A small self-supervised image encoder, trained from scratch: 90422 training examples.
Rows from block 2, named by matrix and row number. Rows with one number belong to one channel. Each number is 500 + 50 x the weight over the matrix's rms, rounded and kept within 0 to 999. All counts start at 0. Numbers have three digits each.
# convs0: first 3x3 conv, stride 2 (model.blocks.2.convs.0.weight, 128x80x3x3), inputs 0-15, a 3x3 kernel for each
# convs1: second 3x3 conv (model.blocks.2.convs.1.weight, 128x128x3x3, transposed), outputs 0-15, a 3x3 kernel for each
convs0.25:585500501489505439527461590437430464521482536418507463430448553386542535503431558457544546463475456586522529473492454562564465541613588531496460547528530512441470548567428396466555389544517491503565498474448525465512496480527394547440560625418541499466578514481504495470359391405448416424504438408543503551519470453517520511524460535611480549500498455487478444543593484490524511607579529522531552463501521498503448497556455489533423
convs1.25:464526518488527437472493585462585481448503563506505512416378482637454442568540489459481497440534451507524445550546553532504452663502446466502497496517528462455550443363459554498543555561520436502458314497582422477547541440516330543505448615520578467521463500432531452491481511467504483525524458529442483560402462493417439508437400523528379582455400536569498521563537397401479444479443502520493409561453512410520492559486565566613438
convs0.26:514412510462435382534451472452538490437513466464529526452416558432540576489500453478536497566588489467496488491439534456536544500548560543576507531578556542508451450520482548487491428443452572516452562501544570468488525475423483476563498597492502529454424462448502546444498435440403475470574584536454543498576575549533539536504542476471480459470586488560490487428493570670532517466484477505466484450518555431480541465477479505497498
convs1.26:446523543495497558486508559477512508443436458456484449445526599553373488619524457531515414505479466541533456520444487503522542519470503441494487476521510520515575441425471504502456530475596433499587444443575490440505512395612536503487511509473545578474464533533512567533422543526583409503547541520599501541497469411420486450525567491450439511462457576518449458627550382499476460547447568541606489454474524469537459432453618514511494
convs0.27:534554451512582476470483511566454480477489394532600481571496527493555444469501500536456491481543553526472550499501531529529559493504530494502476451529485448481452499542474490501530468477489501486519508445502487443510452505481491561548564522506449576452478570551513595585474552579495443450549541590564449373506485417459497445547495553562637568368487472469579573608544443615564508451470525489523435473531446503533490443509494536503501
convs1.27:446545376409501395449507516471508474619522437641491486454561403489477546506548425513497529594540477452492596528513570401456579491458464568490518514550471467483477454400534542518463456473493470591489470589545528624465490605471507471491524503400458555500514624446490483481459517516470545464511476444524555499488549525460430433489434454491555493535444486485515417551541491516575472574524507443541520457455445497584387441519546590484511
convs0.28:582510488540436496499460494515446518513479506480497541532449596536492574419541605590458503520535554532521485546573503505481449517528494574577504624563486457470464492553538528422504542470438519497502472486478498474535531543515569595437465485391480487504524515508486550516495457447464363404479421490505458364495517504492607547600543565502493543455509463525539471444573537530557467507535494507551452457495439477457549504483475513541459
convs1.28:457499553479486442533441605436487542473461451523565521546472533538382531599460509423498508578565405522576519497547529518556536519609525536523527481479511454463521451468485539415544402439537429494478440480601492555512518525473496517488502535515548582510495495465471431541444447486497507456545424513449509432498561476467498463418503501524345501449464448549432529497539477581510483521503464533623505502512463469501455422552466581507528
convs0.29:441397466500411586603434533530494538563470447430518493521515552429485442499528589470547532534569539448488509412523494519542610547477596455489529477480490476535422422458399470532569497513508554465495487489490487481484461439400523572577551534557483471494509512565483517477439440422534554468485529464520596523403444591440417503514491494377521551359384458470423581504441480528586446508527488479599516438543560533551536527507466451528452
convs1.29:510480495586462565506526505570574584440541527504524403493496568562472541558548441505545447477421565570501439468495499504426410556456503466456474453558526539475498479477523481492384450486436449488469481490524535511529457556478394416526541568379457492460571456459481547437484477512608505498517454513563517480545554575473453546504496422461557519383520484455339532502448467413525493455470462480426524456489568566515505473434475464447483
convs0.30:469543511565504488524516552492453491530422451513528516502568589499489520463470490464497568506580483537521506519541446536555418482535486508489466532527491547500512509505546450428525494593591530457492458529493487478530468548516503543412535481458527461465497395471474531533418374422450468472527438491485422476564563542480559536474387488462252388404475537496671470611531541479586540619530485589533561532515575482459474496513463508475449
convs1.30:495559450412525489444449466448548396483547573491531516454501479646488419614534431462535505488504397461534480487467462408423537547483501465520497517516473531507577488498502561431477558570567372484489542324450452363406520415532481462520450503522371481532461622490531472599577500574465491518567518538507438500392454529542578627480557452527334441517374473484404419493564439530586416523488469498477508555374570515606480428494601555499435
convs0.31:498503444517528549470407500464528514433460507495605463474524472493543475456388485446484547479431511501501564503552607530555538521517546415538482441488490498533557523494449484490415564493506514462471487437435492467493536549453508474432361404568485541535502478552462563512524463411517428514427495497443426497459501410523524420450482531375488533542476488518471450440539514527504448460578503481507490544564504453582493460503497449523468
convs1.31:547498530464459490502547501512531499504531564463510481599587491454541498473547463415514516546464428479451521558493534491460538457480459532483470481521508472444484548484514515445475493471475512493453482480398548538470470554515499507399529407485441452344558497542461488479475465542519545522501525515480505476532468421512485443441485456492531398516471496445550524462465487522480512504506567522368444427549503530478539530553478533456522
convs0.32:421489544453514463557532531517532484491639535428518485464485520444529476455531529485534563463388472462583492524467478514451469463602439507453499411510464439417431529585466468512426459493523517499484510466539538468518479497507530585491579542525493560520474567498431535576477497472483488526458494391484553462508553459504557536517425421447485544466418518463530482478485455456499493464514537506553439439511496449502585502472465553527457
convs1.32:505563442513491449548525463399527566598437525601533425592576418473480458545522469464460585485496452453582468444544586489419373479516524576479537526491465488449493399440449518480484530600497455525571486537513496501511519615491517476523525481531464602479472621459530461533509490467562484528465525483383582498568522588516513487455485483483540533557510509438488406586665618512533451440556505464658572488452450440505434476509500546521549
convs0.33:325661656522549605359403474482552502446557558464439472551533479509563431515556532509543486541519518525486475487558584459587660503440522624508498513577463508516503518504456510570461542542551482512486522493531535457502466569539471473545577484498446571454466540370474427575466525467483517483493505456454491482495452526512493468515618462468592447507426479540548529533527549396515520521613552430616610490509521451514377486498512527480442
convs1.33:548448542578529497402571478532464525549581482551527463585512502519484416361498473496472480483444556561490473463444499433497617441578591493528484521492505512485473591489622455486511602422436422472484609488447618612438582567371487490465467460567516520584534532505384459418468458489443462446451508516543492563486497467453530494476455540525443388444519526523558458521520550482500544485465519478434460481553512530432500592583497426526542
convs0.34:488499549481530532456444521607525438554572438586431456419539449501531396531446475432462527490455493513478488479485587445384580435505557475468517399539593456518558472532494463499493479457504510547479505514537515462486458519496511544526381500566551507528462505462533521480507529547448479505453403461570473439474522454562475469466475458505530444488535485453456501468468465452405488417546546531527453533456324494452585525456507515538582
convs1.34:435544445485497504484523511474471448490552466451543603423512466545595532388529532396531470531533473485474528485548614560421499489568535472497508533513522490474450404488497483471485511510474499461516508531574565569398426578478526511451477451508431538465526568505497453430484530441506584458423536499511536474539567446449486439473458484508600432432543478482463478492593523444550531496470529481442502559521539346457405510517518495529586
convs0.35:633574557522515516488360413486404452475452518565495496501535443459469563454430544439469553450436578482503504473422563539512496542490462529466464468507484500506502483490546473456627517465459511547437492475471486535488549501407490468426463551494524494447478466562458420547431457570496413513501558534513416484534466435519511538449381522449407520493474473427482451599533481475481520472524596482557573531526412483457575468475517501511476
convs1.35:446472531534504509598506503506549498551587507461494472496495478481505486534499492401455454461641427513458527496528495545474459476536546511491488499534509503492460477531589543516502511527503481440433453489577464444434440505449420593495509399430480560433515472494477397495515495508460553537519493448492527524507463476458519518446567596473406476479506516475500571518502498536557414598442438441397520491547491446494558539412458586478557
convs0.36:523460449488530469547438501537532498422458446448509531505449532448521505520436468477516496484504497554579496426537531434559524547451503543451537604625536553521486446488478490544564519459486491527534467500453574477544459486552500512431524513428509501393438503442525515499535472499540492551487485523484471512455479477554612604403369503392431411492462403535517473503518527505586470540517517449483564504473493523463509480495536402509478
convs1.36:497465539500509536483464587491502507443490509513523491522542519503328495527468487528525492498513452504547440541462553452482503478552508493543502463472547498510513475506604536448508491517546561446555352451513459456559535424577525455436511457527492540488532501595515457434442500515512551552583430557481451466455637502567610526460519448474454538516515480496492432529490505576441465518545550537516538455501558517522500457526481505437513
convs0.37:488462501482492459522375506504511514475457495475507500560451476411561553543444477490512524567494498507530525575467555473463503552518579570574550604597497540516477410513504544386538507468534551514518467538486514441474499499471521504522487515506437558478469496463481395509498371477439540526500487586512501469569519501527551556551498439484539526509508425540537489568446617689517473491456476483503545466509548466512514472468506471505522
convs1.37:420507522534483589482467594436539492407466485517537518541461557506428554538463512462511470550520427522522485503509470446520528508532515451502568464491485499491534432508520557415498508476421492528552471436547456459542502418576487526462477517448524478506505468439581497561449486571510487496526483526463469487496509494500597490547527509434437542517542549539494486568498456528467465549430488525551521515603521494521536458517567457513497
convs0.38:515519505335368508443440429529570438490457541546513506459496609501547561484537470488452578453577490525541518558554507522612518540508401559516494514582507507495503465499491526443547452500573526519474492448549527475570498485489539556507479486452551547424549471440588473413470397521423442511502421519469465470411530549486538531590592532546458572528467450582630491496524569558524530529583556547480574426531562448488571487522481474443441
convs1.38:492506426537521487496512525470573467473494513484528577468581597510377502518436518528458475472517492470557407543458557462591601547535502479504515531439504467485549530485491517393472500546515462551512558476419447446527454464477496460571493530585489552520523525483478529484469466517561479510597446538494401561435544495509475428477511442478385531568451465544420433576591424503534483557494484545538513478482542506466485443585538528509490
convs0.39:430545455510599511485401457555574564535505559490449508453412484528500498489551535453468429485478439558586506507515365514536442521467480480470545510561477455508418429524501447527499560523459466481581511482450567500460491509536539555479477470449520442534514503506451468533528539504454544514462444477452425578436418424429570503426379479408466477383365485502488569580555490509524518522439508472504529526485501512594424490513529440464494
convs1.39:543448485498602468412571465459463512518458536568496469507511488531474533393574477423571550471491507478556512471505454507461471512618573576540496543440470505453471557545563508476450428447543509497486483472362613510438514581526591450416504475553478633539510518583420435467467430472497543462524526455497557483533529513533458541478483461551532421478614493480463473370486548554476504465616556500457474522564568510465433477587443470483513
convs0.40:497470450563573559561443494496495466461481497409510601442429503425523580481508507446498506482530478434551489502488478466432502503477571536508497531586432420482474502549529455492540473500437497528502510508462507471480591548458504516453508404489477492571427464600428514560445469510440321448530560523523531521558495483504533450498466459423347507365362497487522440466490535473572604499494489531498507551475546511499543463477496527536550
convs1.40:545531589502397553418446532457394514544599515447588500468545485635465464547451579393591484517494439489473574488505430472543484431514502487539525485520521462520460497467486522475418512458544423499576447468346567433434504531391511496448517495424487489462474480483500498584499498491509504435561517565519548567554546575542482436482536468474387488585472577479474528490495428557481466536459484468606437485463462506476542437492542537510519
convs0.41:585521546594458630485475480554430479449506515499483528487519469475457486555569494476483469466494477535537500504455452465441466536474467571584506510621519503469428456502474507401484530506496502497530445477533522467542550579556526436533477489468534436472497551577463525608456484431419386513464454504499517484460416435536633530451467560546445665446457428529507526484462462497526542431513539430454462557494452538489425555455486488484517
convs1.41:526515560538508514547476500478427474496433455540511525502515537534555475488496521446526520556510442477546512483494512538578512517559560512506538526459544506466506494471512452468503489367532501435512448512520528571563548516520445567471522500523483560497422466532428405504482450473497533482455510426511523425614444516476510494483411407550392533517504520566450535545520518500578505494479506461554452503419535427468521452605460508601468
convs0.42:520411501462364510424510522494511464530466472455488526562529561457445355521515511582556436472528474489352523413475458569541587569495569488508510483511525544537505465380492441541486471464407518503573534453452467520495535520444451527517504511518532465516482463508533402424491458474532490554481601592522551532520441448488419454488437515441665595405398362573623516491644499670538537560523585460564570539505487479497489496490575475485471
convs1.42:468497468518541539529602448579524557497451523535459480482489419573579493546523564579455433468481506588543443481441540516448524549468501378492491564517554516434523506533548527509471487451462456520540470519573447466565577492431481450450461541433527578544482518457579412457539494488492462562438554502520577594584477610623482529437521446533542502550475461400511517546425527409436507574463475456366505505469626519494491493517517504496404
convs0.43:544447531412389526376657515437539565507506484481544552486495498531502501500455505445489477482479441511390550505488559524485536460637624429490487493492516446518457545468506448496508489533417500457520519468463494472509485521462371420456405599582523458505494436498489510424485459511464504463594598433543549526509592424512401540510468491426548567494594401530468556504623545525615614551530561517495507455624587518548498457496504535511474
convs1.43:417581533514508589561599464478572540427492448438462494460488508425489441615533551479480491497521441494473469521381504439520545467471560479521526493494488502516501508505450485525443501486502456534623518425454492438487523455489513491511543531490623496502428508390557542584546508467494433441440575562497561471525483477537621474539519533463499335488440542466466528547528511441468460489451511448584481495487494559517637517406537454579473
convs0.44:527523410552445581452515605605525428530497404416540521518472566471426489464516470453570505465595450479413439505544573552473526479496511424437452382516475494529492525495576544583506489543491514538503516524524487487541459465406477436452442462510489523490502499510476571453419441402475405404458484436481504566504385493448547446500474525361487524406563518465466464418437512499445464501564540467516525484568500532492560423533536559514571
convs1.44:453542558556509506540594459562550568463558523448550524478506500505482544539564422538557477483527446504463548500489536528437422440473575516482518439561493515467486477514533483557493503517545481567605521577476533525580478560472483445541606489389412518449447571466473493505478563503511530534507501503503510542354378414422370403501531405479532525464495539416377503490516418441598464534423580477540520522492502507507573470507511478474551
convs0.45:457562540484402558455420473521468550453475498463505489487488474534555524453493599469603522430536606405372516541511567540485648577551476460534482511504476546529413515517488514505563450557516559468529482506469470521447536517373562527436521571456447526485482533483499536518442550497437487520572515433503453547442376429564615417460495483332451613495443456467452539543492465487551532520609619438501542489436473456513524473524462457475476
convs1.45:562473568524407588559524504516521515476568507455499425537588588569495534456481491531471487473509510576482472470498497505529438460477521465420523445559543539474489469463579422503534479548460452505428423543404624508481498547452433581471534548395491539467521495492475579421457541488533515538479494474626514460533576450478540464560480503468555498418471582466487438528533448497565498504451492407436462459611515480459600549453532510482527
convs0.46:453509512559482551470514545509532471541453498473534480539497511487556523501448483471556598486555587439453395523584529573502553554475492454539498485498454512506453524522509475538564463510510543481500447482462482522492449432447489495405492551541416519566464478602467480535429489433485436402528518436472464470446402381529523476498525521356475486451418477535404452387471519399500568537567440515464460533535564491556493515513472474505538
convs1.46:495489528515441537581512539529575542485551556452525488500573551478488477500555397553570459482495543533436473545519520575482462491469572503479520438571509528479512463496490459490425480568521479471481469560494537534582490564528446513497603451455431496435549431516454517419409569523550503488523455539519471488437497426515478475522523454442549538497485518482471453447507407473521523548371565484465478465505521514516592518482510492471490
convs0.47:484502516427482508417416545507515521427466530518457541540552541601588487499510451437483480472506491538466481602563543606574546509470482558441463562480540529489550532485506586506482557424482471473505434369499555458457580599454610697525434469436482475521606583492568458468559521425466452455400499454499456527496444480486512482654532526716581573445430380427488467455536537450515523498440583427448563503563448482517504524453498447483487
convs1.47:466520483489482507469467578464514528442441416466548554480433553467447674420438534499526472474516483524516541548499627495560623540586564557462503536485451506467473462546488510421457433556479462536432407543513441498653429614563505462484447498499506572529584455461460424458482532506472564532507388559448489432404585508493504457428486483517399411545495456537536501526552489598532470573522471526499488558511563532489440463603575593470653
convs0.48:460512505604559468545543483514541548504417553435557483494461553453512475477592536516372482426617540447529505525550518491518605582579604470499433464606494461509464483477432438568532461503554550528559502462465535457505455490574491548445548477482467417499437458529456529520426452420525506476437530432427496522416484482446431425479495511501558466469504443465414576470490447499487483568562519470583515517654516553546492476464502498520429
convs1.48:490477473523534495491582458529530502477566545499484537408500524558523448494495538533487434458503564529517464488436538458495509516517454437502503500537524464460514568465539463471460490444496490488493483520572576413518556497471532438494482517450442505485540484487478500441462494537518546548469496528432493495432515488510458561498552501481565521533465476509451441509476484468550511544412491523368408475522573532452591548484507441545427
convs0.49:576466513400470456477490481494505486400499508500493511426488514469516534551502503415490556490447583525520419543541471523515602613469453426460522542617545564546463458499527503462584459503509521521521472501537467495531517554407550533411483438463524534437536508518477428481414432483473456484546503474464474475425481480500539580531452415570503426415446415398579432517501507439427489482563538489459521498537557520484468525502460464481448
convs1.49:524481454523540519478392503486531426396489542460505549496583526564344519516478447503477435509548506490556433469483538500570562555617550499511521520496532509468550554456474527414453504515528424503511538384476402435589481420525474486492515522544469510563556540562509409539446507537549531554557509513510365550432526442452532414517479514479370510474514532537484382596577466619569402593491572537484486450494566453470480395548520538490488
convs0.50:531553457614444419466453540491497544408448594398525560531553482451550496437556611493440550534498513473521583517424510490475558528563609529510490508571518410425492458500516450484498475476535527513515509514425584528493576471486488459399375372562505412524429481491447468450475438452461496482513456521510437423462516503543459446492423471421490522530568498428568455505527366436507463526470453508480559512464467446511626534514532551509479
convs1.50:509472561580545488520423529503445481586476497497587493488533484491431490571510522500449555432617466468493482535496538481530519576552505463474544508471531470500511489481493503456426500585409566570378517476537493430521541561477474505478530510444508518529400511438458479464501505587469511525494449510381447521461553526495614515522540558558419453515532446490457442524535530513525541546485444487357531561619427490502548498490488533444572
convs0.51:496500481590509437495487549477442513520529556426522482427545601512404503516501478528476582467482451486595549535526470539576484472517638501467449492555481547540450523482452526526491522611604512539496497539501499525548495547547504496476484423468457465518556446422487428551467441486543645438463519532519593459523600626417381537478462446523467408368631480432537588474523477441537593583540502538544542503593572529471485480473502488498427
convs1.51:498485526592570462541532550495494483460449505461484517530503604538413520564545434453430499588473432520539493498557487461488405570488503429547524492501464508486520495519497443459519559617490442569489553562574428468540544547517556506455380469611528499539462605472484449555564514472478485528525490549581529492496492540462581574532574612473520500478470529453537515472579527544484454444414384553507509528492436537552479472425486441563536
convs0.52:478399458492459474539594485439508515457487590507465531475619508489545425508554607466492404444411569495574576446467595560585620619612555428513450445524532465530506530464534449496452455448558553489560531452480547467465564451504455429494394529531482498449450482469474389428439537507489570512483444440508541522458464434426402513422416548470599547569429302423611532531589486489611543517525596521519495579614502506439500493507533522524443
convs1.52:512488519543567509511477448468479421498501481557492546495519485470554477551533523505414463417578467569513501470496525389479485530504431424487509552494544520479520615453496503437430471526448475477488460535472511382487569472410432560457536516461421512530415506433554401470525516497433491597461531562370523497491548623536632571578444476569541420493468576409580474474517478485551530538497446487294470577538420464471631512447482462500460
convs0.53:505485467532482580579479439536545530486382362424688510461514502498517522456420513424479496491536482524499547495444484610507575404560548486520410510548566453391405461507422545622563409483523569557599522460545453453521502473518487573439509596518464480419529483515469579575493539515557482396593619558472423430475568567480489478491414466526593602371380420575468472522578507488536524451517533513408422572490534560473523493564532568441431
convs1.53:375612496390608453477474571538499542551540383488580476492491468509505486539486520494479529565500507472532556567478553427459508532538522527495501510522510440502501500497515469505430521557438499548548476476413408543474631521535468458515488556435417494494551585461526454447426456532494521437499463500526569489511435523536460516487518513467516488470470597555475494524501491558430508519423515390528439491470578475520533385579461478449577
convs0.54:527389470578481598471491516476488594413485468501538559468542595505452514480430474440550472514460478511558490580499427494588555440505491480520479494574492537590500475526496470608522519420427537510511529464429566470518480435496505538498440477526513465446479434493444547479539525489606492534480435478526518490399438462534529495483436420469504595491492497519529470463540497441550511578483476502509391527525421503496501448470506504470490
convs1.54:510453513470472458474480527522490504513455546493520480569476526550510456490513531494581475494478481481478499588466543472468493481502544526498516467463548508478487485516489555477587449492484484444446480526510537494543529501518538442463515478546410500446559460567509371488445506469516522607559476555516466510525433528520500567459433492530615413441482474478465466443442507514508420523529520475415460457481597532461526540579448510494468
convs0.55:501453523543447469587455525498484436471448534458454527500459580387510561525488528439429591436495549436616543553603601486577525534533534544545484508607550523561484491461463530460534495468448505529547504536541527463536537534412510494441509491386495540415501455513505502436475391506441495653550502498451498535505505549414482444440547420420523567484473508438539523508508436535558485480565555502522483428430494459526525471441549487560428
convs1.55:408485511449392489445470529475532508473475506495460508513542568459352545611347414480476528556492515559527453528494618488509525605539573471527489481456504462547542434378443448449503511543593525514513477462536543530542531454537584415466424478500478530508488457468506472437503457476561477564578512470514444477505496433497520423497529433538469559438530439549437462479525448544475425538437486454575498519567485492519506465478518481537527
convs0.56:615508376519355449431446601545473532518456556449486603553553464518510599434578424464443588512464494527504504526494567499496580468569533507489475461527513436542652467548505522420531509535501515418541498496482501485534452531422474561529446423563537598389516495394501483459499472452472493482477484486485415442470492510557468484453429566428548542484648444446546432514460524461409514521581501502578492541431553466500492429526515504551423
convs1.56:537495450536541565520484447456453511456494531497576492529556479475479545544551480553550573407561461487493537473434578504506587486601520553495505564485516542451468448478401576442507553606400450474439439553456533436606501553490543614531554485403427484503476523386454444489510484493435532575526508443487483499452560433455548494501484432519439516520481454599558430546507493502458551573443484554548551390442437440514544443454554605460551
convs0.57:555525481528590526454455485518387400467500576525564528482532396516479536476438527544546484469357562470486533491440535458418607474509510488552480468484466450505476486550560452541531541481482535466462469493462532515466534514407465441438497459524520445529390533569459529519394459575483400582493449502526450478579529425567505470436387483353359514480435491504411467489574486435508440558611475555609484592506435416489570486516510457560471
convs1.57:499500588475467529545485491467452481560675544468556489438513503540473538543516527401529480442614489528378557489510477479449480430507543483517484484578508424513461438505510469493453532591541465500401503515468562498424538600430430555458600405395515499457465574501485472453483582515544533476527508475557560521468496497454480389457496520562456419477497464408471497528573489439479492490475480452296493511581515552474685526434469582520599
convs0.58:539491488435411516430497565477448496513450551505537434471491544534532450587668473489506455476619447598474437538485460489485508504502493512598514495517538470409503503480546546498529462516503563506534548430543525474518499474502549454470453458584553511440538457507458474525461429466387394506414493645475510546468490455521535488490514477505503524420525537610533498528563516503505512512524484631555547529509553472552429455557492531439524
convs1.58:637445463517516547516450485462433492539531508462579561565541389572527482445561475508521488493536475478515546398501459481565485462579498538471514531483473513485448562469485563521457515410537512487473547385434514503457563456453521484469575583486530522474374544625496448555459468528477498547541549450526455554465498422536488487478424400576399304471439491432433524460491535507499463530557502518555514510487486547506473384603497454477511
convs0.59:421532668553504602475465425443476624543484463467457484410429448446495467531473475420543510515409541478519435461460449568505589524530480549494560483407486515559534575601516509533546524556486581501523557565437478529475520465409536590595337563560486435446466654447532549458464443454565563449358445406477455468386497508529566516441387552786607438280693468515541483456530476425445682531430539480518543539383510559456506472448503517514527
convs1.59:510529489529520461463465500500518538493550468462477471554477446500495662413447539520478541499494476538481553547539559509601523474608443544494548437497455487444483402560445313504570564501477430467474498599513520531537474547468376436587489422499483495532613472506461508419493540447444579561438474546518521391546508451418466445431434539500506456467410576554584551556537527545545511484553524488489442587450587459431516505544527515524578
convs0.60:430471488395430587423566551538521535490514534527489496558535531500547499453501497546551497542505459450379495504375541462391488478584490498513519505520539431444431513469567527506509456484449508494467541481522539498519443425486442376524530546511523540506420420542416555539417385497363468551558546467445481539619595399552447480471424560407483544620555514530509444500549525545512479543536516552488493512533514470560513462483482536542437
convs1.60:441468534486451563485564496526511534427480466482475495397465566427554405486598566591468482504496523495513434549427485500582587500484596491486506575494470519480500506417479471559441546488516470525572545561434485516464545439506569479459514477447531518435456550523499549588499514514521401513406580565525484509514483465488470422483468492510419368454420365451438488508533506433478521520445537461535569525487528562552568578497592514530490
convs0.61:573576504571666461520489540427510576492474535478493562441485494557500466531620585517502505544611576414498514525545478542568466530544539559571483513558541517525411435493440506568448545551476546495518575437432535509484481504424482541433523467501488444516457528493534473483537619421504536474478571490458539499409459585520462407494453445470491476467457488555485523405454479506447536538558518520536466507478461494478400476517502514437492
convs1.61:487475457518521480486469494483518479444440517493396462539541627572493515472480484540423483520444616547473465485525573461451447520423477373499476501559543517509511526509649432479515468472506428420486537478525495569559546500452539419475519568431485516493518562486506475413441470456565541527535507424461554541558528545527465517504558530478537532531442490552543492488472490477585492511421465478301400561507564495458535473516528493472513
convs0.62:525473417541432463460415470538510473444495469442559447569448444476410505463536461474478453541465500472488401511485545531522514497510604495481436502537469501558413497455487505583506433458540565475590533488565474492485413453480458461530358528680472486489454493442534458557500461564501482469432658486537527513483521527501501526444549528525384434427759645472449518561426647553500512490435629430509490431604540397499499424490467567489545
convs1.62:528519462519474513544520459530456428484540478483456470473569443494568506479540529483459531459526479499539521473524568445442476473514524487446568509531454528484475425514546446558559582510432448498446389574528465492511468484439493501552530447432451541460463599534597514468528466487489541567471563502588598564453379512609439473491500479480532529526425457543563472544557519474546510461524573551464488566476558501604461499502472495553465
convs0.63:472530556537471499472488594530462511459470482521534523518520508524496498373529494455515421426526473569516559496492451476546508469539514428465486484566484461488486449595532513493617530457497512551529510449585546392507539452490523498386507553493529471483551463509475598468435462543461391450617558630482397484470561477409511445472461529531482501453441419471513589599532518477542650540446524539513479379488507452496557477555429478507489
convs1.63:502526500483511381518494440522607500574474480527464512399472474501424435576510502532473538565546508442544536450608494483462472456482473510501530497493495523518475520521444603481457572498511498529540435519516603376366570476546453569494493533498460499455511499480561466557490516485500473513556443482467490449471514517494487505544609430551488508481393524527497453460523454585498506510496504462612482510404542528473538568526460441534471
convs0.64:418538549482545624441439554520448537569442474516473500445519501488472492506522559468501528535449565449450439511521565558536650518549517586499430477486443511518447479590469539517652589519587547451558551580488469586473512543450522544427489443463469526531514530468439459607448477483538442614483472508496411526470452478556527384520549474456521504432503511500523460484471503490474525468581488532489559577453420517484490482495525448491497
convs1.64:490532640468459544552489480536540528470602517401476431517566462558536520468446525493479549493567453558412586495562515477531484412520522471488529448545501503453471383535565436495557538439434417468521552533426536473454476566415380553491530414384517433458522399497493482432507491471472521501475520505571529394510502492452509482510517448462553439494485493453502424580489460538494525506440515441321456540605580468475628539473501514458648
convs0.65:484494519483442504521418540500472479504471550421558510538503535353519467466493520492505497413594486511430489416512539592520440443476612456488486547552450483494520512425446463527482427484469541573558533482487552528510486516540570590518484403495486525508484478476530455375478459453499524473415490487602443483530553496502476533479553502517463498444490478726572484495495491540566571588558520566472465388600581533494503527499514396528435
convs1.65:451497481572463554573525506564512462509473474526498437423526533486487514512476457530426508431548508542524530597429590495531477540576509464524499539504529489498496459464538520528449504537478493538439502523504437508599477437455458466488468492535461497538430597411498614480499444558498492603455461520506509605475473584503456599463496530492519552534376436485490470472498518474499492484493574556444483533414542563487446428550533480484454
convs0.66:452439462555526430588528393520530458471521585470538564487523429425493545448503664481386545358458577535639578506458497517552425520526526463465535428533549530534529451496529375482469476504574481501512482518447575502454555547494370416457500440563493472425456470550532505507503488447576596430468449471474548476551507441463436442345353527445551511570486506503470457477491434451488516527513518461494520523429504464437528520479550439557482
convs1.66:464486493544578497524478469443498476527424551493514525512439452474513506529514491518397571432622455454614544592501465547506469559513517444526525541430497505432497472445479517486427492623515524625572421578522424437526579432498504520443485486493539508564482470530447463483540495558442493510484535451401435511580516592549544515509584552503524469522509534536533477532536600558495431526466454538389468493479511475486553519505510487452501
convs0.67:443465565493515511520537508470549482425547513492504476394479366465523426539436407478527528436408495543519420578433577524579475523502527457478511526581509524534420513610444497561486424566557602480488533507528540478597518519443445655525444501526432598453479514460466578501576453421529650537420456477475470509454602556461558444448425521545596439358550533536499617559531523500448543519621545433599417465535508526484477503481475426532420
convs1.67:488512487484566493487536546584506530504509503427469483523511423445481675436605503530473499484509516477495544510531579547532498451568501508494525523481420534466463460504498462521563474483405431446477507557481566505448466550483454490490448480607440553456615579458515487419462622410417568565444513510536578499607564453471479486456431575426598509439511491464580441505506490498482510442535489474592512532492502559517479481478455491561655
convs0.68:523500486572524474479473404515531551421509497503499586502448513511474485550588580465505484537529558432462515506425470531569474530585551516466460503519540480466481469487474499584482553515503516526525489452474563494501467481499430462496518512504515468473489516535498481459534512437505545511452530483555562499405477513432403440449382509575516522453483538498432528472497402506482480524435494512601520510507470499531452467520491476504477
convs1.68:538385445544570438446527456515512445470463519530425448492507567545622492466547467575502440497467573508559408408541477512432512541458444416487493539462526503427509480553540447499463470516523457535569444493512496531450513501391567443523466503548450562574509446419500489442486472505540478548453483481540496446601538637570476554476538539520542542534466529521547495535548535478506476468430464517329428478568537530476551475482539479479448
convs0.69:512593485489648443489500429510487432520558449489498503431479491515518453494490547523473450454458477550519512582485491507482491562591519468442494473507542453506441476362495505513384561546429464498530443455487433494500517599554527543515485563499480433557518469507482500536470476466560496459512584497481446487482386492535507467532572447514499478612583503521585520542490521575465523427502512564542528455448561535513461474481521502488548
convs1.69:510530444493543438492567532486475421562558500579508562462482507461489455357508517497475494561501481468512476553529520454411540553506476502484496528530477536487510431479484473424473599600435525451477481639497518514508494560430510481539446501574509494543429530439450467451517436464436474483485498532496570479499419439550491502523508500480508464505453488462478440558573530492479511491445515482555491524521522499521401529434532532555589
convs0.70:498489485505496469488608552453483471483523526529542508506530460498523580452450479437524502453357461488488585543520471477402486524498517542504461544483469435464501559486504381481536438546581453496466483450484576510503573508472537490536415433536498530500404483496455499523453529547467565476551478465478526529580579489555499568408370416268261505488596475495440516600538453482469546578550477504524521564561464407463486424491478528502512
convs1.70:512603543552500524615462437430461477566461603499524527518504452487478452569529510464478594497594377420454511483524445462445360490558465501518517454485505489511475494503494502466347547672502428535426458536465514399461561547463507531502514468433516528500466552482518429536575537522510499421565468485505526569607507548570531519506548574456534508482500451495469504521538583479467512513513430493565425462494442494487599522399507507506544
convs0.71:467438522554651608481354539493458540542479570491505488460499583481491431537509513454398477445461420550500514533493477506535383515455530460515471471574508487467494478510543485541398520558612476462464473501489504507556519518543496529503568463478515449501487484478553419540514447484550508496531524476473466457496545561485570550456326457490381250450555481494534439594517546488524487466499508522596525489551487521464436487498521489501513
convs1.71:544559496491508506527506516509489393563539585492518514464497505533471477482504446456536529537490397410513512456519443497425535522485530482524512485542475509491496481557532427402456488595525474553511521443517488434447523559539577476498328486576432571500456506500439457523531561475402580524549515507604505459546468437521646583543454528497533503435520502438516432473554534531527420474526482499436445573533559536610433505446589459526544